config.toml
train_examples = 203450
decoder_norm = "batchnorm"
optimizer = "soap"
max_precond_dim = 1536
adamw_lr_other_params = 0.0014
epochs = 7.5
Rows from block 4 of the encoder, named by matrix and row number. Rows with one number belong to one neuron. Each number is 128 + 24 x the weight over its row's rms, rounded and kept within 0 to 255. All counts start at 0. Numbers have three digits each. After the name is the row's rms in percent of the matrix's.
# u: gMLP up (value half) (encoder.blocks.4.mixer.u.weight, 384x256), inputs 0-255
# v: gMLP up (gate half) (encoder.blocks.4.mixer.v.weight, 384x256), inputs 0-255
# out: gMLP down (encoder.blocks.4.mixer.out.weight, 256x384, transposed), outputs 0-255
u.50 088:147153127161082123118150181068134173139138133124135111160081117130135147128154127145130102081116140147133133138110143165147143172149108120137155109142156128112148113070143114117120135158145156128115128100056103131145151130145093127133153200130118137159122136136174108151062118156104139114151156110120123134134163087164154133113151162173148152103147073180109101150138111147114141121135135121122143113143150103134147128107132133140102115152131118125136139127155118148131164142145116135116187145136133110124132116109131134151108179090118114142115129105141095143102109127135148151163118121142115131163148122134127150125106091160086139122167134153128107144158127142111141145133159092070128137067137117169107158081150168095110127108162146117084120116086129090123129102091109
u.51 112:122138127140134114134092086128132174127154158110137141118162109143123174129078144182131123125160110104109166101171155136073133077131138106136173112134130097097141099094112180098115148128174132155137112162147143125113148113134130150152109116125118169137115107133143117077156153150106109102112125090105132148146113112109137093148163169078126151150130144142148125103130108171138143122142105107147112134108133100115098110149106083137105115131077114136140114129117094115141115137165117140129111117110144151169118076123091147105068118169091096145118125130101121126130110183119141121137082138084145135150124139131080152133131116123132110145109089116130118117163160139113128125151126162176091113122128092128155147128066103163125127104096097154086104092123094133133157099140115
u.52 086:084168131091096139134150150143080107110148102159134139113153144157113146132085108102196141128113097144149162119151129147143169160131130149117140119130138153170105126109106117118144122116050088118129164141165125108103124112148125146167126148121133133108143132141114101143118146111168176139149153134120120153154099161112115145150104097080116088118125087123134136124105135136140139124142152122098128119119157145137115127131130095161152148109128132152089174141159126150127112121091113148169137109117179133176143149142145162094106148124150159080139076144144144102114144095153132163119116112144140152136145103107140112142128126140118172152151112118138092120141159145167150098118124145131114147121122164202091113151135109176188077148140121115111123113136090108153132099163163
u.53 095:062122130179115094166127144121112149108125109154133152109125146137139128156163114114102157129118108100117126122161135127124087107097137101124095104133130107140181137116119133171114162122130128141085127138133106129138186150131103121136122177142131089062111119164123126159111126168130131163134102172158130130126095139139094154120140131125114114134140119129147130114169101155130143136156089124172165131119109126115155104141165069144152160158147119094109104157181098119093077176117164117110111098114142098122134102142128121095095159137162136119115176092129155115092105175096143132101133115101115141118126126120162148107076127135100113116105098125136118100166120078148162113117136095116135110132119128144145121096116094116122141110114115199093130138125091118113134082119156
u.54 088:123101103119129142115118147163125103162099120116170122121142133147154094116133156131109069123149098124167126123141133109188154165138101110148162103143139133103114137117099114148132141062091124095093116152175089068131145129132170086115150112166133101145137114112157142151140123103138139159102153132124110127096135146117090113116125124104124116146084122151128107110125113122124110131143117093178152151128106154117096102123173114122107130133131127060116162120147098167135105118136096137152156109142074126161118097146122112116153102168152119139110154074149148168125102087116162100133071133133125136153115145165127105121091116134111111121131132154106126137146115166136112118129140164149141197109134145137206102108121148155125134133160136120159180142118124140099137148111141
u.55 085:109134123132119126128129153164103107114130172104124117127148121141114104153110111126141161117118125065140111098094177083152115064172119134122134129115169148090100142099120114134146172108074126142111117116107148115154115133159146098076131104104123117154142119140112104154152148105130173148145146105112156112139088134176132090113129107121141148131124128131192105134135138151142144121142134144147119138174156122095113157097120132118120136088116168128141130126154132183117129148145137114106127113181150118151102127124145134094171130159111164131078143178135151095108122133145137114124152118163135123142136141104134118134091142140117114176128147079109100109158137148152099165123160142102157129168123108170146137099163103119105156126135162091156101123153063083129165111087157
u.56 090:143146127110130105149121140135142099100106126137129128100124138145087118109145117118151106132103115098096110107117060096122093111126118105166134125184145128072063120167161167103113173117150106133148129105138143108125137146176181131126094151144096141164094132116104135171132080123125128109153138150125139153157164127117096104110163114143074130083096136102115148115133104122085144108123088093130150129109123148118107136146109136131161153118163138121129165132118136125160114138126158116164124157145140134172112159125091132168130149091118138119165169129139106125089162158126101113144116120118143111175111164108108109124160125126145084142098114150126177147124108135133149130118107184122113130082129141120115174172100110140078129163123141091155138128116176146137129125087102
u.57 091:128181152167086102121160194072100178093107137153142173155167123148156118147132146109079090105186138144120103135122132117114135086120099151140142146145097149073171113136148080148117113142111099131140149126154139111122147144122103136177126173125119150161143110151104103140162136101150103150133122170130121128135146096187133117162148145141094157092117142123141158141164113124150140138132133091139139130165156145121127157133135119128121127171102125135106137131149143154135067156105094120138107072143102116144117146151099126098126148139134085091114130119151112143105123126110137107121080088166106153137110129128171116120161162122103122095095112167141128141119129118155111156149127118105128163122118119149130131089105146124115107152129128166141095134113148142126123110193138
u.58 116:151118083141108128141127127143085162161137153149090092093110126148160123163123126120150134142114096148150171074108147157113159201062139133106147121123148119149142143151140138128139103167126107169110119156136153118096141139101124128129151107143105103141118120134147153118120137082092162118176119114127104100141128113141144138142129125150104131165174119105118119136157158102125129140095172132158138134152129129127128077088140091139133163084125084140124123090096131161103125110148131176140131169110122108121103170084172182108107111132133094143099094101122143121153105146137148144129152116170146154124170134142150105145109148134091122119122141116159092108180126133144115114090189161141151140145090141138101125135124108119151125123125163112105127098084166133170152123101126
u.59 100:089117178186124113115088137120171127130105139151168113169150134134126139112128072107132156141101127132106148100147158092097117089147159112135138172105117104125077091108115121117103128075143141088132155113080101137073144097152172109130163183110139104090147125131151160098119149154161123071127109111126138122151132117149138106102154172138105139128137132139136103109076139121152122137111162126136090128105093110113153177087097116109142129113115133120094134172108152111149141131123178138115195132139130129133147082164126136104137106113087142125126148127162140140109131119121126132124079137152130112094113145138144110123127109116106136130092062144118153132142137107100162099141144107123148142092147133115115138126160139158152133144115113161119125154114096163103143101117167
u.60 082:136117085125144107169088107134115112123118118061127129098132105155130102114116098157107168120128132123149131126136143166166138147120109107139128131134154127126113115118122113141122124085081151104048116134128104142174164099147104187142115117143161131102124152124119111135152122095163143155145124150086109117110169140108121089131117148157142139116107131150116145087142114131076161119105170113112147138128142122129143116127153142089146102081120104136126104116128126119109103132140134116077164092111148120126106156072121121152137117142124177107118137122108178083129096129145125153140152116133111132117097070106112114158110127078130148100097116111121119096136172166150090169139088119133111072123105124063106145089140111129138066145104113111110139160102138134115115128088141
u.61 096:139125115176162093141121114084155131105092106097130140148112128160107147089122174141101133139179111125111098117135149114103140134133147159154125139121176116157079110105138132123137086152140178131135082133099123138115133135114123158119095135110126128156120088159152156099145126102181099129122174115094113131138103113116134112145136136130171136127119138146153160141167092159090090102106126176133150138067130152091102165099076138101163141112128149126142095111128136148094114124107115109075119098123173094074112133106174156099137125140115156153116150109122105151111086087145131123132124101097141138135136134129138129103138130111143163141143116078148116130158142132075114108065138111177094147107145135128108152121139152138077151145112140145151148119127106141112128123150090
u.62 086:107151136079123123099114129119083127115121131146139124133145145106126130122136129121154117117114110093128136073159124146169095118148151153140152150139141144142117139178158144113101140133158101146183083097162170124124102130153151125107106122113097088185120105123109120131137124156182099100154129154138094120128154119096109129104141133146120118093134161125089098147101102126080123097134121113127107100094141142158132144086089194067117118111152131130134125129128150120173154100142203124145102143099120144153126186148128127157133133132136121128134142105124120140149133066115142139076165119161143089115142128139149098107118119108114089138149153120152102209101145120093127166124132164178130126105111119114101164151160106146138130144114108114137145124160122158106129134125144
u.63 084:137114123138124118096140109160166093161118115124132159057131125139168108165130086152085129114160078087103158110121114157093106135136111065108099117121132126118132125143147159141141145085156158128109102140097139128106107110117125180142103112091135145115064124126161101106128159116163128109128134090140115108095077126110113194122125109087077110144115086148124184126133124134099124123130131113182096110124128113115147115109117110105158127172137101128144104127083119162107108162152118143087146096188118110125126072139139125137108121115142117151153122110136127096110129095109111122099121121125105143133122164144115126067155091140135114129159170129138146157127104161123105151096117114111128132124141128109131127107099092133141148139145127125151104154169111170129097138166117
u.64 097:137177074137128149110118086155130151102144122089127123159154149133178141142122109130161137165160199092103144115134114135100148150106144124133165138100117100128101128126117127164096133148093132140183097141145142104120161109128127127145112100136146147117084110121155131139133145134153168113123153157116132089084110109090122147145133111118144085068118140138127124101127129175146132120183170086124120123118116125103108103123082150094082112130162137129121145142142116109115115140148116071125131129119136115120087127170052094138108113130130101119109115108127139145150148119098135126084148140128114126125125132095095135168155115116141138131135086145096135087143109085133115189181178138150112143134148126101115145167098118128167127113095104105116103166139127138113107169148120
u.65 103:129153075162120136176102085133138100119121196111120119129124094086087101140112180108153120114124125124116117123082165075116157128123145146140132136152127103085125130137064134131127129141088084109111120130131140125153141136149144141134112113147104129106080094101149128141138139152125124171141130124160191115150155115141116093095135127129144101162115122103105173157117130112144119161146149139118099144146188143135101123113135089176145171074093138124121158104123082109154135147087142144158154094096132126156145125093128135137144158150143113120105130170202128154114144129119164142127144107137092138145127096108099160133105122120116111116117133136093087154144170135150131100142127151157142160138133164148142154111123140103106145122102118135091124114175153098135132160138155
u.67 094:108141119161120152117090113129088135102108138139104135121135120128110118111141133133103165115143132125098093128093144134123092147124075158148169139143138144130141124146119113141142129157167135094152135118154174138097110137136129122151118123179081083129133104131126118091116138119126094096124153093138113098084144128129127119128116151137138152142159126154131111119142108133120136091151148109128156111135130129103124125100098125137114117175142138098192117112167148107177145124152136117109129146092171150132148121101156132125193128141118134156136182116128125117092123155116156092147155073114115093125138119119109169089142133141146104107165120110122097162080093201180152145106174131182136174162157126115102143139129127172120119113147188112120132122158151129063092116104116
u.68 090:131124114112115136143154115119103140147129120144111179119104119091138159116162145092136176068091168129087146096118104126075087113128147141132132106079131130149097120141084174141130117121120108166115084097138093131122083122139135115127137144156116132117183195130136116114114133150157118101105127113116146146161163140125146141143118130113103163155163084143115118128175145098130150181118158086128138140148115121127110165137159144156107110108132091121103133103085111163097148133125074153128146134103104145111122129106154140143131115164116151175089144172181106067139124123126156116113084193141100112151138082145109155134126132136119139118150121118120070141090142114158123106111144096137119102138132144127146120119133135176136142117134125135084094148113125121132130125120157
v.50 088:106127130119152124142087100137129110140132109125115084187137161136110115150120159152149132136155112134097131107129128129098100131147103152113148117156123133181084156098095137123158157114121102095122092127163094134126143112095131174181116134118146143157130146089152101110098168157137102141124154090083119142106132115095134098153100125180140148139122134161168139124107124116068141126169114136125112129145093121115167146083100096136109151141098142128150141098151170137088125115119160101086207117142138110156100117151127134093112137137083144167106122184160104101122115113146151124153141113147162133166120158132118120106137118149124144155129113126109080109118109087099153153091133105108102130121187132156153126108148175166141162143132138100103134136134120136105116155111121
v.51 092:134138118153122093106168119142074106123100140142134147104133148144128130145136189083175130132139122126134100145106115145145075128139140109149090130156137149165098138136132113103136119139097133119144116121107195117123130101109081097155127159127126130149151153120145134147103117130124144162125155217065126109123159127155126154139138098127155139109134146086146138097113146120128132116121144150145152148125128083131175144145130098130138122123122111125104136117194108155076131124154146155110106126174085142112153160138183125116131143147105134156132086100139159123149106130148089118089175119193112170131115139141154118103072118147101127136123097159110123138136155087122134146131153112143136153124150113163127164098150109126157135155092170153103145104128091148130138137126172
v.52 092:138131137123141124129164128111127114156170136097122100109107140146135125148098117087134121100122143107154115135109115154142060122164100138168125148110112158115146109069150117152139106134124148144112135125118170102123128130123145148105158110082145112128140144145124129151154097117090131117151156109160139109148145106167117117082135125149108113115141153090127209112122065093126130173120115131113135124141127094141114124107133182149111097159117177107128154070151118168146117155148153136146113136126144130165120119113107110167102121118119113116176104114116128170128135147169112114074101095086135167106157121122167085097128089155142156099135174119124089112111102105151115117101126144098113106097148106124104151152154094138113108146150064159135155105163146117135143129166131
v.53 087:148125127158168124119147141092139189168159146113066129160106141124150146133148177130125141132157165172132129161101164115142144127101146134126120098132126167144088117069118151151161093137118100109144120128134147192118119103099131139136134150098121125089123116128166117123133126123160130117123125106123125140140112082118088112119132143115106121114152083139117095137175138095140104116113165099132164101121145130142141120135163152129156154101174130175117105105114133110139152125106109141087156144149142160106090081166141151132119117109137119093153135168145089117129108172088161136150105071133095116135127118087096112120121135108133131127133112135171180132131106083130100073128142123138167093136118131115094131159154072077100139109104150101155116156126148128150119125140138
v.54 088:119091107143109106170164105116084169138160136170143094131123131115123133187116123160125135124131136125164140122127155141118113125126120107121138149161136166143129125135070141143102088112107098156125143129076134164141122163122091156159151150140148165073100121086174116110165094158099099148085114107115134144146166075156102091105109140113107092145081103114120151111151130127123149105106139091128107105178091117161142138115133093127108133145110098135110084120155102156123098128084127128097130114157137119145151137149116142124102133112167105130120119120139096106163136178164130116098065090138128098114142152082101117141125165142141131093157098118124174155133113140124111117146148129109124143095117120145126125088125098134132156136157143148093116101094146128108167092122147
v.55 086:155134114131190149105116096151120133110137118131132134144125085084118101136138141133159212135148114121137144141136125160151114100156128129086123115167132136106117130153121102135120138119212151137096111120106108130163139133088103136149092109119085130155173125137112165102121124150136095135131147126161149123111137164111120134115156154138141162099160179090113123172134117134107121114112152126105174122088105130112158125128122134107133153104149146111090160128112105141155090117137170112127148135117100138119128092145119109140112172123133078150132121165110116168080102126104184137166158114157145092132128152113107123146157133134160118123108128158100083128111162134147145151120139132119136107144101080176160098141192134099102078131129155183142135102145133127131100119149133
v.56 101:130100126088148100171116118143120132176125123113132108135099141093106101163139144163112111137154051120135105094173136132131110128155142142146140103114135136148182099133092180153183158133102100133165111110115114112105132149121134164144185104154146155119139112118200101116157145102144143129181090118093118076095101142138125102104159106161133158104170155135133123141147135098152147117131147133138120121123190124193124131116151116108104071098139169139150101147122113117115162138126098097152126163150132161144144149120152088115139132140122091103109124093102119127135125105103113115075160132121152152102126131158116130111167091099105139139120105121132124161117100123146144158134083125110113118122123103131119119108122139145148101082120134131165111119130112168124125156140150
v.57 087:104107113137129131171123088123152130161131156138140168113097120131139083111108143124164131160142148099092131176151137079139133145136150135134114143102106156109155129155124079106113114125094135163137133122115146109136190167111203100089166132142116143144136108116121151131127123088136161164114132129151136126109119126112125103118131133117147112159104167136087149104111135187146166136173126135100125140160118101110137162160136124091136157116112113101116122105129102091118155133117153151114100100126066150158135120129140161096131057104086137161119152161120148103145100102161097149154120133122110088145149138112192104132138136090147137123109102092150169126108110156123115132075111127138192107121142122124092173133114134162151160133131121104123156152130130117141158117130125
v.58 093:092142142144134128101141121160151120090131132138136113164145154146149109136138145084136141122127170122115134077103105122162105096144149106143106160168140151095136110139138093165111179103089183083119143127117106087119124152118127141133156142115124117180142153146109156144170107137146141147122088090152105141116174138100108160135142115148160092134149172153138118108080120098124111143105108136122100127120142111146149167194165159115149150147113152175122141114160124099093112146140151113143089128112085147119125155112121117118126125134121168161126079147130115143079126094091121115104129127157117122120088135111129141100084115155140157083124141069128139130145103100100187096135092115118144145119171142148114145172119124128096118120130123149099106119154127144083086122105126
v.59 087:146132131151144133170077063173132121145115156130086131097159128129143152142106149186120141137142132090160094098114107159142071145099177174100178119121169152124096092165119177160148101121110116158135105143133133106147155121119093174126115106127112107135122141119108138144117124118129091124114108147134118150102110125140082100121120133118126134154102118130128101101103135165122113150128150165120095129121158134162120092137132113181139129110120155149142151100139163150156116118124088133110108129124145097146091141072144100113171096160156121146133129123129176126122115119123210140131121094113128119147123124123104115164111176117156132178106097087151130090136120100091132141154108149120120106159151142150182127119104113146125154146102123160125147096110125118140120144168126
v.60 102:099090137111142123144166079066155103156110135127107089108101134112123134116130135154143153069133106129104121130123105123143109110149121124131177164088113097133115097089151114120174100107176164125091110141128107110122140172106158176119145166161132143113127155131121122159115165069088083139153122157108115130126096127122090152135128134165106157180145104154106138104114167145141143090096153128127122139126129130155091144081146177157112149145108115147085129136105126140104127132180153107129148119130124125176119126125166127111166123110125112151143159148130099139123147152098149154143123147135097160118170120139136128140155130064098130090115151107148087152121163172105107156107158110173118152140117117111138107136145102094132161141159119134101134142139114118130120144160151
v.61 095:164142107154129121168150137088129146128088122104085077127155127119136141099133132171111145132154160167138111132093098147121110098086157143098119141163113112123171132142160104088115088154096165154150103138120130145088112147120139136094109108126144134177175128120123146130154088127129122125166105148140121122134087084151120181093134126151127132148111130108132127110110111148082104116132118153111150104110125113126102142119114140141114149063108162149113121123093146103123174103117116108152117155121163146125133111135096114138108124157147136142087182115111166055090081133127105159131148110127122128100166094129103124112134148140105110146121125120142111135099158139079160114118111102148118101120085130088063156140142125142115141181079135114103095144095114131148155129115111
v.62 096:152131111131136143141158140126150176135095103091118116148134131141114112160157124105110131142139135088151144134101157157124169110132142136131169156134170113156122138145136112100156177151151139127121145100128126140140123116178149160138168150114119141103086140189158125101160144110157105140134160102120149113122187122124081132149154136120153117137143118109154151138106104119119088109136159129125135151182121159154132161129112120119169106117144103096132151115139097104071137140089118127120081146097141093142114151144095119160115103087123146167153131130159143157119117135127153069136142159154161088138129069121152126131127151145164132077139143092106098105188098127136119113113126071141132120160104072108125137128120133109119125136119137157118188069132129132114091112158145
v.63 134:129113116119149151142158137098120088123169105142077182085103149121111113126118124131156133110110124111119114150083102100155096108179126083125152153126130113096129116163147123128138147111149117118152148087139129122099122096091155107119155121113105121085119116133109131106158107114170129143144137156159145099114095116121111152139146098149102171157108067145096146145153191113119110154119115103151114092107122112127113145110130132101160132135120119116130043135093134144102095151147143092119130074102142114086134092080122104136078115148122083139169152105142133142093148112118116143116147097145146155132142142093129090138129118128109133147150118073124137077187104080107129098125155119086141158088128136137135107133147141145128111155149095112131160114127114104135132151137150
v.64 107:069114127117148143062162110111125114124133087117105088131170155173148162104154140133139128115145084172112143112098159074160164131142183119139139112066101115135117128099145152108128125128149084122127108107121101109085152134138128136095161123097131097122116084165162114115160123122154129128118076138077119093140132135147133120126135159154092101147108136135134086151143141157162125147141140151108120109157131096154131157130141132169156094145134141108156124107108095104101108125148115139134137108078098144119128140136130116122139144121142107147117086169139189136158104134119101145173145117126122118146136135140093121094121163149151131115139091073132079151110122093147135124129111169098168132119114149094164085115141130121114136111093140146118145097112129097153081113153113
v.65 108:167120115176126134158150150121163122111129079120125107154164149122171108113120119151157138163150108114125101100127127163167133107103114171082141166098107168092163127104136098152126076098181116139131116129114125137175114133111111135124138135159091120149144158109147092100099115111110119129151123133115100131105109147107144112130132137120119173147155167096116102138125136132116162141129138121107141146139128083122107154135164146119152120168122136149138095183109156096097111111181137183142181085112170112104115171122099085092159102126141112121094121146137107100121127141145148149146088120132154126096123137124154143159131158123160157149180147118107111116093129131102093133187135090110138119108083113120126108062139129156119138127119135154146158138102111152127130141130172
v.67 081:093150107131108089127133127160129116158152141152093158057146110170091119182114077104131151123135159154146154143131134080154110149121117121086140143153114110125124173121134113166125144113151102153127115109106129110125137107130107124110117144149184148153104119118086124151102156098169168144155105151153137161140104146131146115092161151129097053127131136099104154080160114123151154205115136145132127179126127147118149090111110113119113134157136139149132138096120090111096119112120135134150136136108118136141145118133158091123090132156121132103117122163173107119105129161164133088141141149125149151127119158141151123152140143137136157147107085144140108166099089129113135163149108156108116152152098173122120087114157083095153151095128120171138113096118121141158149119120116
v.68 099:072145103095066169113145073098158099132149062142151142122107155125094112130114105151106125091121125155147120134106108142117155168111102103103130101131085117114104124139143161091157136167167089106103140096106105110177148136138134093111143104111126127125108075088145104160144131138107118115119126119124142106099127157114109078114151135125136140131146112109137135107096149133128150109142112169093148134127161124133127106147141172158116127123124113082137094128150127072125103119166087127092121140140163173109139122065122158127123131122121146141105112170115164127072099132126116120121133158109139143114142104095110114070126117121130122147099095125127137167141128097130127101111134146082115120149137133171133121097100145120089077132095091131135174092132105134133140103143098
out.50 091:135124108092097132115156092140131129106145134137131104145115173183116153118136144142140157140116081111108100116114138085132095094115138161149144165158131108153114120128080124118131164152145071123163109121187161153111099112100133166143129117172170096129158118118114133126121122110135077149153165122121127118116128147126102117127154111132110132152096130130137100126142108115097148125101104171090125090180104163121091124152137116128152167145124121165090126065123123105138161097134113082137107123175152146141138143131147138121151090111107154121162148120114100075179150118159064116125165121129161129100136120130127129094160133111143093113113127146093127143141063084123148116137102171156157174108111161111120113125132102113149157134133139137130107117156087138152147128110115
out.51 102:124132110151140103109140136164170110107079092147133146127104113143099107127128117056167114159127150158134117100123108111175130160133134144119078143133117089171062158165128081146147111084127157107107144124099120146146117159129127099157136149110152102113123137130114107138124115153151133171145107170107118103118132097123126163123111073160119116107124125111100141123131145065148087130106163146131169143115124132121167106094139085170172115116130132119104177101148116109117134155098123160129157137118122096114122124150148131128139133112148141118091118115121161128133125117132114127119102120182095175111107171080188111131119128163108120109127128156110117163106158133139098111091131091160128135129168136158088129128194151147149134140153137114131141114140144132146096139114084
out.52 084:157107104112127109126147122095144151154123147082131104135142124143195169179128125116115111126120173133107129180131172117123083094083106085138144073129082131146167142155152133133131122119150132144167113193136158143145124165080117115100151097110117107130100123138138145107156142116162120154143119116154127125132113086151143140093112100162137163117120133100131127141146145152144152124095130148149132143170122095141123151137163146106125118166112126091161116121142153147188170129143125105150130160161146163113111127157095158137122109180130145142178162151126113154156137156138146142130147153138106152129140157143133146076138135138115070102120145141159113127132103139145134103113145136172127086139101133119132171110124112092142151132148164122110128133141165157103162195117111
out.53 118:135143107136158142116146131132111182145106101126117105133135124084089115164108178163122125159165146176142144136130140132142161111105161154135149126150102157165150076118151081110145085161142134114153104131134121127144137125093102116097166149086125172157103192088159087116123102084151131105129110090142134163127148114140129118139105148125162101118110099134150135134166137094140093065106125123100105100155125097141104132129122184114131102102108150143184104126121166121133176106101080123092103127135082165096143156150132117175113118125116133129159126144139144107126148129132134124145111122127118104141140119142116128143106124119168172120160125128133110164122135116121080123132135106118134136158126156087100065155167132136119130153154132103117144128130167160147113155154090
out.54 091:147147117151073106082164119104130111086154108143154124141069117126101089132130118138127143097101150082129157183129120155119109134137158144135147139108105132107114150137152134140134111143143124144107155060112156192189107157158159148129090143152089161127152141099120150123134146172093149114083131080145093144117161151152124126124154135119099107127146111104119134144108150135126110142109136166195107098134093155109144137109125127132123138135144109158110112140132141137149081149117151093109142171152128106138131141142120120142093137102125144118138099173149130136153146119172081150156125120128161139114175129120155154161141143137085141106150124144121154146098146133110127171104160113112118089106135104142095167135121135136124114090110159149086089116139126100146140073132168
out.55 086:133137136118118140139160168112141133126117078159146125102107119126184093137171137091109107118126127152112144140121109148117145163112134118151135115162111110145126138184122143115111110135145146117118098132114105101118149117116120086170164176163097165098118135109133127118071127187125093164066127167147102124082173133111145106155126160106135120141143174107096131119156065135087139085137134117146127125103140117171125100147110143141152153165110134156079110096102141109073138134146160139156157124063064092116145141072100152137111136101158096106161132095127095134163105125092137120144116121130115142121114109127144105126143163095109098108113119146099127115096129116113139092115097125145124133104126127113113143143100127148170130145143107160119141161122115126122120125108098
out.56 102:137166095083149128076093146134112129143132111139100123110146115159154117156147138121116124140144164150120123128140173128129143170138151144112146087167145132160149139129144084136160107168130126138166140117103140156140115076108100112137122113096155165116113146102154094099113146107144119156151124106108141135134114107136055144102112175163132152138163109108138096128114122088154124106105162134111093139130153085145125111134135172114140104133120165086175140131118133127153167151139148125128089122058155174122161121120131135120159160128139127134140093104099113128159123172136150108156126147130119096146200117094126113150125100086128121102170129121143126084117136095132073159140143141142134131114130134143151120120095104120118098109100116099154097150094186101094156149153108
out.57 077:117113132121170130180132108139126098166168163143139121080088173108193104114128128118116120140102127121131148110112072102118096100152108164156120132135131119103122140109136110107118149133140118130132144090098145125171145095129155132100129085154134138117124107106155099104143135144147145100106139094111130127162138116144155137121139156126108101180098147136107163096110146133132109131128135146088142139134114106098132133143113122117158142138074121123139119123083144092130164112114127136118134135169141121143119133077106123147133094100150138107159127137093160112126130131146127155130211152178155116156140144129118150166103133113137130190141152115141087149098118153091168138098120093123094166114114138096163132178148127132117152098169119140137088112175154096138108149054109
out.58 118:119123146131139102155103106116089126139106126116150139122103137156127148125100119159126113134134132104115120106143134084131117127161138117103120107138175126106102164131090144125116091115117173152176091088134124122125096123122109069105120089127139108118138108135103082121127110120120081110141139178123104143125129130128151138116109119092130117144105106128114136102157072149123126114143117153096113108158131093136096155142125137121117102212088125133138109153150167103141152136113118134116142139145113163127144116124090116195106136097137126121169130139104107160146141119193101119181160132099123107152121082113111154107159141110166124149130127136122154191106121150161128166172103151122110073116138085120167145165099153093117139108130107128150113192145096134143148146173158
out.59 088:151141093138120168157114119168073132161104106097101110113114124139120139122117128108088112126134148111114087133127078157122095150111098163148164070141117126148143117126158146135178109118103131147089121103137106129132148133148139153124114103109145131162116121140102098153135067109149141146106154151160087115112081120121154146153122115128133136140146137104142166175165147116120092116164136109142164127124134115146157087149104079132129151129121123117156141087153156166110086157128090148103093131124107070138103161137095120129127188109140134112100098135101119134122120135145151170144133128091143153189135127132123120110114125160177116159134162096152110130137155119165119128106207117127137124127148107108175145122094113122126096093127115114156174123156129118136115177136135
out.60 089:098144114065116152139137140148116150083129136161157156164090108089141127102149121124143094138139133138107134139119094115118110154143144135109146132100131132102133145150129150100108137079131120181137133162113120117117108174076143102130090144143117153104128152140154119112122112158094170145148100085135145146142124100168136144108127114149109128138198141088108144162134076127129162100114114128147089148149125144150141112163126084135150131149146133136099133148126147152127105141090136091169109156121118126102186093151119119141086113125170097145115133090151109149157128162147133108133158196112138133097148126153163151151113084182147071120137193148098121122105108104095121117143159101149150153139111115152130117164111156134104145098138149124116108128162119157135143157112135
out.61 115:128105107118059164091129109149146116159120132123132111112155152099167125168137119145162115149136148146088127109111107140149117140141132157102102114150100122117141134137119117133147130149114106134169130151125122111129096147105160144051116126126157165175164150126140120123119115166071149110139115160128126106091137142140132104111095120112103145159119091117137104102112168071165121093139078119129118091157132149160103145128136150119082127123087149119134138105118136132166140123141173163155112175118115113120148129138095121131165086137153114114144157152151180123133083147173136162118185109122086105094131101128123115111139150130090092141124127134133124102126115128120132149131160094095130105141138106148139116145149166204169148132172187097136124139133150147138139135126162
out.62 094:170082118090119109169139124134162126138151118098091158147121140095117142121135106132117110108121097147147128139069104111117144123150087119119156125159132159122149124097089101144064118102100146120122181132117064140162161122109089114123179124101111119103115137109165133114121110149122136113125109134104162153127143112120134116131133162142149141133092105130140128126117140107153118113062152135122169097131146095135118118108146102143135116125138126105138159092147116063107115107095053162126104127130126141077107107081119120151085131107130135141131164162173141138126140179118111171139155129151106114099134120167104130171122111143110140130108168163081129086126112128160121149159134081091144109160117130112126124096089089124118109131133141112132141112186139139143124130103104
out.63 077:129088135096142142142105128098111089142160141131093137110077154124121120127129089162148143137114126150114106141089146084154105156123103103155158141123128112121138100134150104104131108138130143148134123123171135147128160115091138093127174122110105107129130121136089115121109148136150103136135130138176206101142107190160122139139118141163128157143100059151111164136141179111122135155158117141129117131123131124132107103155086120116118098099121180151142103165165135141104118125132175131129134125106148134127151104098131101177149081106129137116125161099139123135118119126119099117156133096164134103131139129096110106129148144100113138113143096069093129099171102061130154107155189140102122120100119166157126095162107132140144114181121117143155150161127108126148098169148129
out.64 072:082116114112128148118098115133130126131137086143118089138133148133117125127133111158121047158173120108102095113151126129181128129129139136133138103113127099137112138109114109094144139134159070137140114122108134121119151138126082126104160121144160123117093124146094117088117103101141128077143090092070104143139160121156115087120116197167099160172146089096119118107124114108149089142088084141112142104126133159139136132130146145135139141140123176103111091108159144117134134144128126110107112139138133151115128129113158095156116129133133142066149082107155151146124123132140109131189127108085080132148089119153170126133146119130135134111085126115107131130129154105133181084134090108140121106134116123077154106111129101105082146089123116160092115132076166134121099136124126
out.65 082:101132133157107134103168131152104188119120095132085121124122134176163145126087125139133094110143113129133117138127123095154138106120119131123159149090111174147099134104178088134146147089189142115116148151083153114118148202170113133143133190131153168136139127107160144109098113125142121134121137099129096151096133189148113151122154112112123145109112134129099135090129153173158158134101129117111125128123090151095098095134129152097113163150089113131157144111113156130130131107178149121119113156132140161091121163152134112119076091113130151104127148097148131097125139156149123153133125141167144115113112178133129072105183100097132131121128132118153124133147109115119115166103128072112092115109124123149097127125163120136151098120135168127103111116160138153113161090133116
out.67 104:127132133108189096139139105164178137135160151111121105116091143135137162141164136118129092177104110131115140120154131125163126154140155056106138114120140140111103106124130175143111151120151139165096114132143083117132173118126099094099179103123146149131167132112136113136119116113161134123133119118120121171132117120156155088153151112074118120120136085105153111145138152110186132142151116152139167089127129089128095102166126085115163180143091154121154121110146122122111151118149117109169131103070097083050123122159107120117111155084100130108118144156149149136148103134131141108139117133128112120127132141141162133144078133098121114152100118124121142083112146112094149161139103146090127158127163151096179142098144086092138142108125119149131129128137153123150132147121122
out.68 066:080162171115157110153130115104105112099122131126139097122122133104132160145131123157117094123149177145123097113187107141143151155136121114095137172151136107178117133132108134090116146156203143100116130134099121142131188098126107099131129125134104111130098139137138160141136097134113140076148088109113140115101125125139141088133131162166114112137136166097167135101124130105107150156133151169120141152118155147118140098098127126140126124087146163102111148162142132117107135078137093124096148164116166142116093102097061160120130144133126136099135133112114094159092150122160109102143170149117130136122089164114124095106164128122145125098091087111145153154103156094113119053108119123124147125155126130098170108121129112116094091112139111116157143139077089105139139134138125